config.toml
train_examples = 49215
crop_scale_min = 1
num_classes = 4
patch_size = [2, 2]
depths = [3, 3, 3]
widths = [48, 96, 192]
residual_init = "scaled_by_depth"
eps = 1e-06
batch_size = 128
lr_schedule = "cosine"
warmup_steps = 1200
weight_decay = 0.09
Rows from block 5 of a small image classifier, named by matrix and row number. Rows with one number belong to one channel. Each number is 500 + 50 x the weight over its row's rms, rounded and kept within 0 to 999. All counts start at 0. Numbers have three digits each.
After each channel's rows are labels from the 100 images, of 14976, where the channel reaches its highest value: "peak at" is the part of the image that holds the peak; "strongest on" is what is common among them. Only what is clearly more common there than usual is listed. The data: retinal OCT scans (Kermany 2017). In brackets: how many of the 100, against the usual share in percent.
# convs0: expand pointwise conv (model.blocks.5.convs.0.weight, 384x96x1x1), inputs 0-95
# convs1: depthwise 3x3 conv (model.blocks.5.convs.1.weight, 384x1x3x3), a 3x3 kernel
# convs2: project pointwise conv (model.blocks.5.convs.2.weight, 96x384x1x1, transposed), outputs 0-95

convs0.68:552458515441511553483465484495536547536485511583499461419449467469521515537413477565453506609519468560485438436455562470567463480477453489489566550656423531539449539471493475531472531459473491525511503510400485562489494503546549687531494515484564532407477504552548484463551439409538490531
convs1.68:525496502507574432587562482
convs2.68:576464492486514499458588530497532489574599556488447493513553439506489510495480488498560449583495614478435568512559416441512535461408527472533494516459501497452522524580503549465504565484406414572446404465578544544505435442472438518439571423525504584475484480553505497399534462449419478549
peak at: top right (45 vs 14.1); top left (32 vs 14.1)
strongest on: finding: choroidal neovascularization (95 vs 29.4)

convs0.153:548512463668494543465388485552542577427505523608515525481538448495477480390583500431488568481495497480451477493504544501420444433433502512496540563477499478559489481541513580508496499445511561483540551532572468466462509505507525510525582510483513585628511457509496479406530490521638487508
convs1.153:505463471538552619473471481
convs2.153:509551564439482493494583498474488485481589544547472506560470454511419483426549525481486477542493623476540600556593468441413524491454540503422445454491508515476501596484452574473484542418475429577456489547501526474550454475454465454406567420543486575421520538449578475451473486568505569555
peak at: top centre (46 vs 9.4)
strongest on: finding: choroidal neovascularization (89 vs 29.4)

convs0.48:498523468610459561530569468590459583473457528581540575524473521445477468518502486451446611517501387528449597544502546497541512403418559500453508454479541553485588517496460497539440391585474583475441465422492481402573487549529501489519534410470523520528492484526492506487476438487532498432
convs1.48:601455524543464512556448526
convs2.48:597464458523547504454597509503536535542505454417505406580511490501528529631458496554429452551441401516460477491482507487534559422500483438579512490578505514442450469431474503416506457621452553443467471411467564511556528504566446504547476485487477487509540504579455554466519412439465495426
peak at: centre (36 vs 6.2)
strongest on: finding: choroidal neovascularization (91 vs 29.4)

convs0.125:379457516499436441509521439409450567533384513599604514506435475528443498499479401497465558573556507483546548473528506446515523402483486459464481545576493460564531564492509500514529458524557578471523513505501529471515422548600445491506455455570489456463383517500502549499486508474498600594
convs1.125:527450544567536545446462429
convs2.125:482491484543463478578506506554511406514511483433440604431591611526455517511528520428563477432553539491541564515562508508542518532466515527552486507422478396523578501559585488491490476547477541492457548429550393465479554542482519493451548457438469404542440519451445520545411592546572471449
peak at: centre (35 vs 6.2)
strongest on: finding: choroidal neovascularization (91 vs 29.4)

convs0.381:488512507523501471497510440408511552375511498515545447516515444470467470478489251488481525453511539320456553532539490488436508479462543529540423530474602483496544473545540529485498496459446534487458487524565522512510496488515374427513516471555549473508478432532474525527513539485507512480
convs1.381:484577574492565550534539538
convs2.381:572467494502426546480476523541578475527582553509431542447547464507424452480464459423552575583572577441472498488566470423473445475447546537507479561466438518506538508533507564516450581464448433533445533439490429594495439463511554560422502481448580522560435439443511452552547433430542436472
peak at: centre (34 vs 6.2)
strongest on: finding: choroidal neovascularization (90 vs 29.4)

convs0.372:512483500483392496549512440554490478577410520507600535467465529518397457555421422519483570518539448469558504431544504476479476508557531505516549549509507496482493488468532440504469502590522503449492503455432500540510565612621512521487448499443546450518301453429485501576473477532514478447
convs1.372:432458423489442465552509552
convs2.372:496564519512480472471455436471571400469496465584550555441493446471451491379506450499521622453541525459508562480523434556430456538556500563401585515419562541538526592505538521667475468420499490532513451535468520491562499517555516543477502471438531492491412496446504542479563509537490489540
peak at: top centre (53 vs 9.4)
strongest on: finding: choroidal neovascularization (99 vs 29.4)

convs0.71:495465518439555459504492475425522533559523477468480492499504357466558538554452471609500477593539560484410452516536501424579548462463419423568552530560446489528461451579578434433589523453493455523494501520521542577447485432542500564530550523514538528431526492613532470497597519476530461520
convs1.71:482541489612548566469484502
convs2.71:472614500522420540529484491572480526409508528489536561489446503431417432442585526414509597484563545532582509524547550501469452542466573540411475451426541519506530464488446564565453511458552481540468564548524413450456505500469598433438503505446506508532486547398510462556422517555543545463
peak at: top right (32 vs 14.1)
strongest on: finding: choroidal neovascularization (64 vs 29.4)

convs0.76:406556399578427497475498477569499506398449480463464478577471510518409447533570466428511588491468480450548491504475531500404388492490507517382451528436531453559516446465484571526491510548588505483522571502446455481477466531522494436449495471454516536611462497399547501476441472541557541438
convs1.76:424453434414485467506486464
convs2.76:509478389598429530514446493554598521468555606537499542456532507475448437539502485417569543556592532534499485467542536430520415519520550516497511571433480445559506467536563521564524576487473472466501574504497427531389521520521547505423471585431527503565439492459505415561431461489543466441
peak at: middle left (39 vs 9.4); middle right (30 vs 9.4)
strongest on: finding: drusen (25 vs 7.4)

convs0.365:465546476487415536573539526570451493470444532509532495474457539476403407503488507456471537476492495501570484503514581456509444517503557531392510480559479498563417559393476547558428556512514524503497533490392466505445517582512556474471377446438583516481456511360521495555448423517576512465
convs1.365:420486449482429414518513509
convs2.365:465539464568522487568444453476516528443420444465618535458472532379531496534485446537472539427483429538492468470460518534539511569515483510417548538488627485513526500492558481579493425437510606402534475461469491508462573615604487526558444487483520438487479506506387540518492584486504488516
peak at: top centre (46 vs 9.4)
strongest on: finding: choroidal neovascularization (98 vs 29.4)

convs0.37:513546549544515525519416423541507471454564491433486502520518432495501492428450478559370537473480498492442480563504466502422494496484508488563528502524560572489507430512477545520467509473407494487475527483525530497659500452488546536528522450483520480494523508508422496487764493533440502506
convs1.37:535465539557477522600563516
convs2.37:488458628428529528498530473410438551512485467514503393544500482588509472491482453572415451504445459458515546514502547490449523486553538555525406523571486516476508536400457503402465464556546566543459474533475587519602496489446396428559502485631524493455527463561533491495508529548425494538
peak at: top centre (30 vs 9.4)
strongest on: finding: drusen (80 vs 7.4)

convs0.370:485660531439549496501485509534565551452528493555495557529378519416546538515561585539493538544486480561490474536458494519506475465468463498492540439531524583574442461432376560493469466392495495483492516488472465459465446472510581534522559438460489503520565586505531518508524471490499671462
convs1.370:531599468498585529521545516
convs2.370:581410473513442542505558481546549532507587538480415454509590493612447474560465476428509471572531520429440515536549510425466480503529546506626431563489451431449528508473539560461466524612410510478439565433518501597531507511483454470428561485499532533530447447502530467498431424527467467477
peak at: middle right (45 vs 9.4)
strongest on: finding: diabetic macular edema (47 vs 11.7)

convs0.106:444521541533581490518467435485432475512419292481505471473484541507645525512490502515453494422448388499482550485416543607504529508428457532487493453514551508475616504492502512458519412482485535457524485449489514455504589545471522501559498419514473451471553540534502506564509595484491488514
convs1.106:507562525518567526571584521
convs2.106:486518488487429538543468464598542453376469449542468569441517589572430491447508470449488537480515494425568522541537589529432461559501541554474441556460467456552539518428532598566456448578508534554443606478451451509477448574465531422437506479485509510532457484411528495540424527584522521488
peak at: centre (54 vs 6.2); top centre (43 vs 9.4)
strongest on: finding: normal (100 vs 51.6)

convs0.294:446503466499449458587506415487523491433425489502464506481550547415466512569463481452498474515468503464448620537522504453549428525498494518485508486422566387592527508497538492577522480512462443486479527450368518478506479566555432490438466357507472516485387485508584484523385507477419504473
convs1.294:465511469513526556588556574
convs2.294:484549431538480518507403425558552529421509464527428583495533492487459531407531513402590544485543527516531475483463469532431510566520490522523437475381543474585553413610559527534476463503548545580529588557533478473514437449431562449428534490473488499602451493427556518505471495564509492494
peak at: centre (36 vs 6.2); top centre (27 vs 9.4)
strongest on: finding: choroidal neovascularization (100 vs 29.4)

convs0.3:505514553446499563447451447474485590497471461574530479473448450496511487486403419535415511531455492454506453471498545504469490440492494544492529532748493538536440485443472564558453533432472477475558491496488554534520503539571518620526496488579556521455468466498527526436595488475467521559
convs1.3:540548550499582518465488588
convs2.3:481418445580530447467463493492503454600507466440430521505592562510542568544461507473553439458520459526444469474466410550590560479501441446611564514460494435519511443580558431461561472561492522402552509417588474485475534499510468621520481508487460449532506505550419569494488543427499468477
peak at: middle left (37 vs 9.4); top left (33 vs 14.1)
strongest on: finding: choroidal neovascularization (68 vs 29.4); finding: drusen (32 vs 7.4)

convs0.74:458472526498392481574495460501437458478467448498540547441516538523413459502430406512467531457494480395559520486557507473469523559556539579486504539532506464549509539471582521528452491534512499490482479478459552539537569624579457523481421445530564462458311406431460528505472536566526482524
convs1.74:428464427457427454513519526
convs2.74:483564582443477533567489501537429493433435467586609466501447486507475468407525465509428538406459524468547536600525567485396475520499540541418421487519536550460510536426452561566464485499509494508500506564471528497572426545486476378522517421562528536496504499443580490529489509613485533572
peak at: top centre (42 vs 9.4)
strongest on: finding: choroidal neovascularization (99 vs 29.4)

convs0.65:470462518566628487510477511449479458542383372536538320508484514513621541531578539493454471503488470522489566456446553459512475541528446502450453460496480485476528589459537504472586482468469542493545567535416466448484493516506468475552461493537487474534567536538541486626502589481499515515
convs1.65:512545561483446528558569567
convs2.65:378581506510509474498487445499486561431440405506507562514506609490495548515514502490500500435499485462541546510500481623458554521529491511430465466439614398517559499479524548526481365504560592526471523485498462468468502568493485456494555511473466477503495532467524587509412663569486545499
peak at: middle left (30 vs 9.4)
strongest on: finding: normal (100 vs 51.6)

convs0.42:481457520514498580447490453479467493508528516425448452539534415579479423477438398482443476512480560291449558550541491473369520437474586521551459494505507517501468449532506592442494529508448460558426493570545501521562504487487439472510474466543549552521503516511458470521551512580423481550
convs1.42:509589537518567532528577523
convs2.42:486457458526528483394512571496516532548555538508390421592476503542507510494514550483545452600500538574518444470494441427495504379484476411488501470540404472492443505522445501430593535547540470583505542535475481487428385377431530526459445553516476503517570533518536486474444438530553537478
peak at: middle right (38 vs 9.4); centre (26 vs 6.2)
strongest on: finding: drusen (83 vs 7.4)

convs0.382:468490458523505572445559505476496586471515530368426508474587441502493455481476495412526502442542505382428565595518501466543521449395550550495442464411518527456484467538580546487482524469507468543419567578516467483474542437429470443525613522434513540578528474514547458486506499525516402495
convs1.382:519454429506473416518485419
convs2.382:508525567479530544474550511459430544537509485498514452543471427505510483431457468549455463493434547426435557613540494491396525427415522497475438484545521578430503519492423569476458494526458460525460422508556557532587414433490437454537610456558537588453546468565531517431570483526468495588
peak at: middle right (71 vs 9.4)
strongest on: finding: choroidal neovascularization (78 vs 29.4)

convs0.363:496579543490505547352464564489545601471498501554447456479528514464512516493477567494495500476492463534554441521474495522484503380422481494556508457462512555491426457517441487501486494363532604536476529614550403457444509463475552473485637552459435488589543560510492525446490491553533522460
convs1.363:542536576469469460526506598
convs2.363:462616598532465539441520505510471509462526534523522537496432483530456463402548548475481556501519559459594549502540540481394490429426527540388486459473514556458474549450407579495417531426543460539450508577549408476458524475510557462445521522474506512503526538435478478499468530567622589525
peak at: top centre (37 vs 9.4)
strongest on: finding: diabetic macular edema (96 vs 11.7)

convs0.30:498559463517471533515513462505544579349512538534519513506497600414478503577501509431567494535526448539523485464435495523497497502425531516541484491322560473512536463486470489469435550414510538523475488507544491471439561544515529445455517482451472546518472491459550406501384472450499500330
convs1.30:578511470513518441573534569
convs2.30:571469514509417546487500508656551532490509553515479449471531450483387404510503462445473534549527505503479470536577521419500373428461575529568480537505433564443513498489493577512496564550424454464463577432498435553522469502568541494450490524451550547559472479466490418547538436460587475458
peak at: centre (33 vs 6.2); middle right (30 vs 9.4)
strongest on: finding: choroidal neovascularization (100 vs 29.4)

convs0.79:547502525513502494492469458539508492517585498598504517593457467497526521470448477579437506523433459526469447568456531497468512397510484477510589559690511528504386469461449520475454463487425483453515509437536542500560481532576524644519610476481530546473478510514486508454594428559488504497
convs1.79:474469523447462472560583569
convs2.79:500512530525514544500521487432441587484504514528526499487495378424505463504435376535470513525523519454418556513543490461558487500497537518435519516506502533490543572526499534587463526474452429520428404479523547554503506465467418532559475510545598564407481420568562515478612465359418465540
peak at: top right (45 vs 14.1); top left (40 vs 14.1)
strongest on: finding: drusen (45 vs 7.4)

convs0.12:386506508525561504467529395379527469456436439450497421471495494489574518486464511546443584446495434487481524545509544506502467494374446511439630492533603536473454553428503456537458481487505550507488544526449490489479545501489546557598429389459533447459577549513462556528544471516511456458
convs1.12:452418434459438480548521524
convs2.12:480555495507572437448483562490466532429456446566523444582409555443559589497590566526490480447427490562573429516460505529497535479481417424494500432524510493503436414500440487507564481479530484522574528608518552426470434491506529457530458513525398493548575600491545521492452516558532601476
peak at: top centre (26 vs 9.4)
strongest on: finding: normal (85 vs 51.6)