From a checkpoint of a small image classifier: activation silu, widths [48, 96, 192].
Rows from block 4, named by matrix and row number. Each number is 200 + 40 x the weight over its row's rms, rounded and kept within 0 to 999. All counts start at 0. After the name is the row's rms in percent of the matrix's.
# fc1: squeeze-excite reduce (model.blocks.4.se.fc1.weight, 24x384), inputs 308-383
fc1.1,117,156,224,214,182,211,187,229,220,223,257,251,180,112,186,252,223,178,149,227,144,174,210,201,210,252,175,207,239,203,223,231,163,219,237,162,140,183,164,209,206,280,171,144,229,147,140,274,140,240,190,159,224,194,218,201,277,198,183,250,190,209,217,122,178,168,198,269,239,149,177,165,188,189,206,187,224
fc1.4,160,220,189,315,191,281,206,237,170,280,175,205,224,252,264,252,185,224,235,202,195,201,150,209,169,269,232,283,216,234,282,185,253,255,129,169,176,245,229,216,229,210,236,235,265,195,182,259,213,231,146,267,230,164,242,235,250,145,156,238,231,237,159,166,188,300,226,199,131,226,184,181,120,212,193,227,194
fc1.5,124,145,228,256,158,170,196,193,288,260,267,140,216,184,180,257,221,226,207,249,230,225,217,183,222,261,220,195,224,219,242,194,158,205,191,181,152,217,252,259,299,252,242,188,239,170,153,225,183,214,144,233,199,198,215,207,190,218,210,232,251,227,274,142,166,274,206,239,234,238,231,217,265,119,257,247,261
fc1.7,105,185,266,139,228,220,185,165,152,165,242,233,153,149,125,125,251,234,157,219,134,141,258,237,191,177,171,144,186,167,166,274,200,219,258,194,223,210,121,202,256,262,218,188,220,211,256,178,141,172,179,201,190,235,217,167,165,135,194,229,144,222,241,250,223,197,137,224,314,130,168,226,208,266,178,173,139
fc1.8,012,198,161,188,179,178,222,195,213,204,217,185,137,114,194,198,142,136,158,200,182,193,177,160,196,178,159,191,217,207,205,181,158,160,134,166,126,165,229,188,216,222,156,123,207,195,137,247,182,227,164,115,178,155,127,183,253,203,218,176,220,178,176,150,165,180,211,203,157,233,183,215,208,157,213,172,241
fc1.9,123,199,231,73,225,135,179,180,133,87,193,208,184,193,188,147,236,197,176,163,239,198,254,190,237,126,159,183,237,142,152,235,174,158,301,228,206,140,168,173,164,173,173,201,135,225,209,163,199,168,286,127,189,214,196,204,158,282,187,162,130,129,214,233,228,101,213,183,293,172,212,226,164,213,106,187,202
fc1.11,135,210,236,73,259,145,167,179,129,98,196,212,189,174,166,172,236,185,150,138,239,187,262,209,236,141,162,146,206,184,138,246,194,166,285,244,206,174,173,194,166,180,134,221,142,230,229,156,174,169,273,113,202,213,199,162,155,251,156,184,105,154,200,252,239,127,192,211,282,156,184,222,150,214,71,193,215
fc1.12,141,248,177,258,230,251,209,197,202,219,144,205,218,259,241,164,186,237,259,216,220,212,142,233,168,211,254,238,159,189,220,168,242,260,120,239,219,282,230,196,202,167,250,250,249,231,241,182,230,181,187,249,196,207,202,197,224,192,232,203,275,252,190,236,190,210,194,146,133,234,172,216,213,241,247,199,164
fc1.13,110,166,183,156,216,177,192,197,231,195,239,153,236,204,137,157,203,236,239,204,198,210,219,218,249,143,200,167,89,164,193,147,220,159,215,218,288,215,151,120,194,174,212,192,165,238,238,170,232,193,205,256,179,275,167,192,216,211,223,161,239,216,194,270,227,223,190,180,180,221,230,139,307,176,265,189,169
fc1.14,132,267,173,215,217,207,213,211,205,190,125,198,233,274,265,165,175,223,245,203,247,235,125,241,175,184,242,251,144,167,192,148,239,225,127,238,196,229,221,163,164,120,223,249,219,224,228,215,256,170,210,227,182,220,190,188,296,233,239,193,273,208,163,223,167,148,223,163,128,211,185,197,226,195,249,190,161
fc1.15,007,212,157,172,167,228,191,234,188,133,227,136,171,222,163,147,210,171,133,192,179,203,158,146,176,167,145,155,181,176,191,183,195,221,222,188,172,236,229,261,189,161,195,194,222,208,179,161,152,206,209,209,181,147,209,194,202,140,195,233,193,224,174,207,141,187,140,176,181,138,173,136,197,217,183,120,180
fc1.16,116,163,228,280,101,241,227,237,280,255,253,203,210,156,240,220,214,185,215,253,178,231,149,192,199,263,204,239,193,193,247,172,146,194,153,180,142,211,241,214,261,244,185,191,271,181,123,253,236,254,197,191,207,170,229,217,295,250,225,273,253,221,229,117,114,226,203,248,235,203,186,226,238,117,267,220,224
fc1.17,160,211,191,321,188,278,211,245,178,285,187,209,218,242,262,260,188,222,231,211,195,197,153,209,169,277,231,284,218,246,288,192,251,256,135,164,168,244,230,220,237,221,233,230,266,183,175,262,217,236,147,263,233,166,248,240,256,149,158,245,229,240,166,155,184,301,227,204,133,225,188,182,129,216,195,231,198
fc1.18,116,192,289,125,264,184,158,153,167,122,235,235,148,162,155,144,276,223,155,200,210,168,285,249,178,171,167,139,195,166,146,259,210,194,269,227,203,197,127,182,217,211,227,200,206,187,254,151,187,187,273,154,197,245,215,178,187,219,210,194,180,203,227,255,241,102,161,229,320,151,154,215,218,254,191,147,192
fc1.21,116,172,218,226,153,186,206,253,219,228,203,254,210,151,225,263,170,155,180,231,202,212,160,217,209,232,192,246,205,227,227,196,136,163,173,166,107,172,179,203,200,217,169,161,195,141,128,273,227,233,170,159,226,179,201,212,262,210,202,207,220,182,234,89,174,149,220,244,195,186,224,210,210,128,230,220,214
fc1.22,110,176,203,271,150,212,213,255,249,248,236,241,190,161,224,260,204,170,187,221,162,216,167,214,196,266,190,242,216,212,249,205,142,203,178,150,129,181,203,194,207,254,161,176,241,144,126,254,218,225,174,186,221,160,210,192,283,193,196,230,235,203,198,108,166,201,221,250,193,185,212,194,216,80,241,207,224
fc1.23,115,163,210,239,138,169,213,260,245,231,214,200,198,146,211,264,198,170,154,221,167,214,216,190,213,263,202,243,239,230,229,214,104,182,218,168,113,178,193,214,186,243,166,160,176,157,106,248,211,260,189,164,230,169,211,214,236,214,192,228,220,185,210,102,175,173,226,247,180,200,233,187,202,145,222,211,235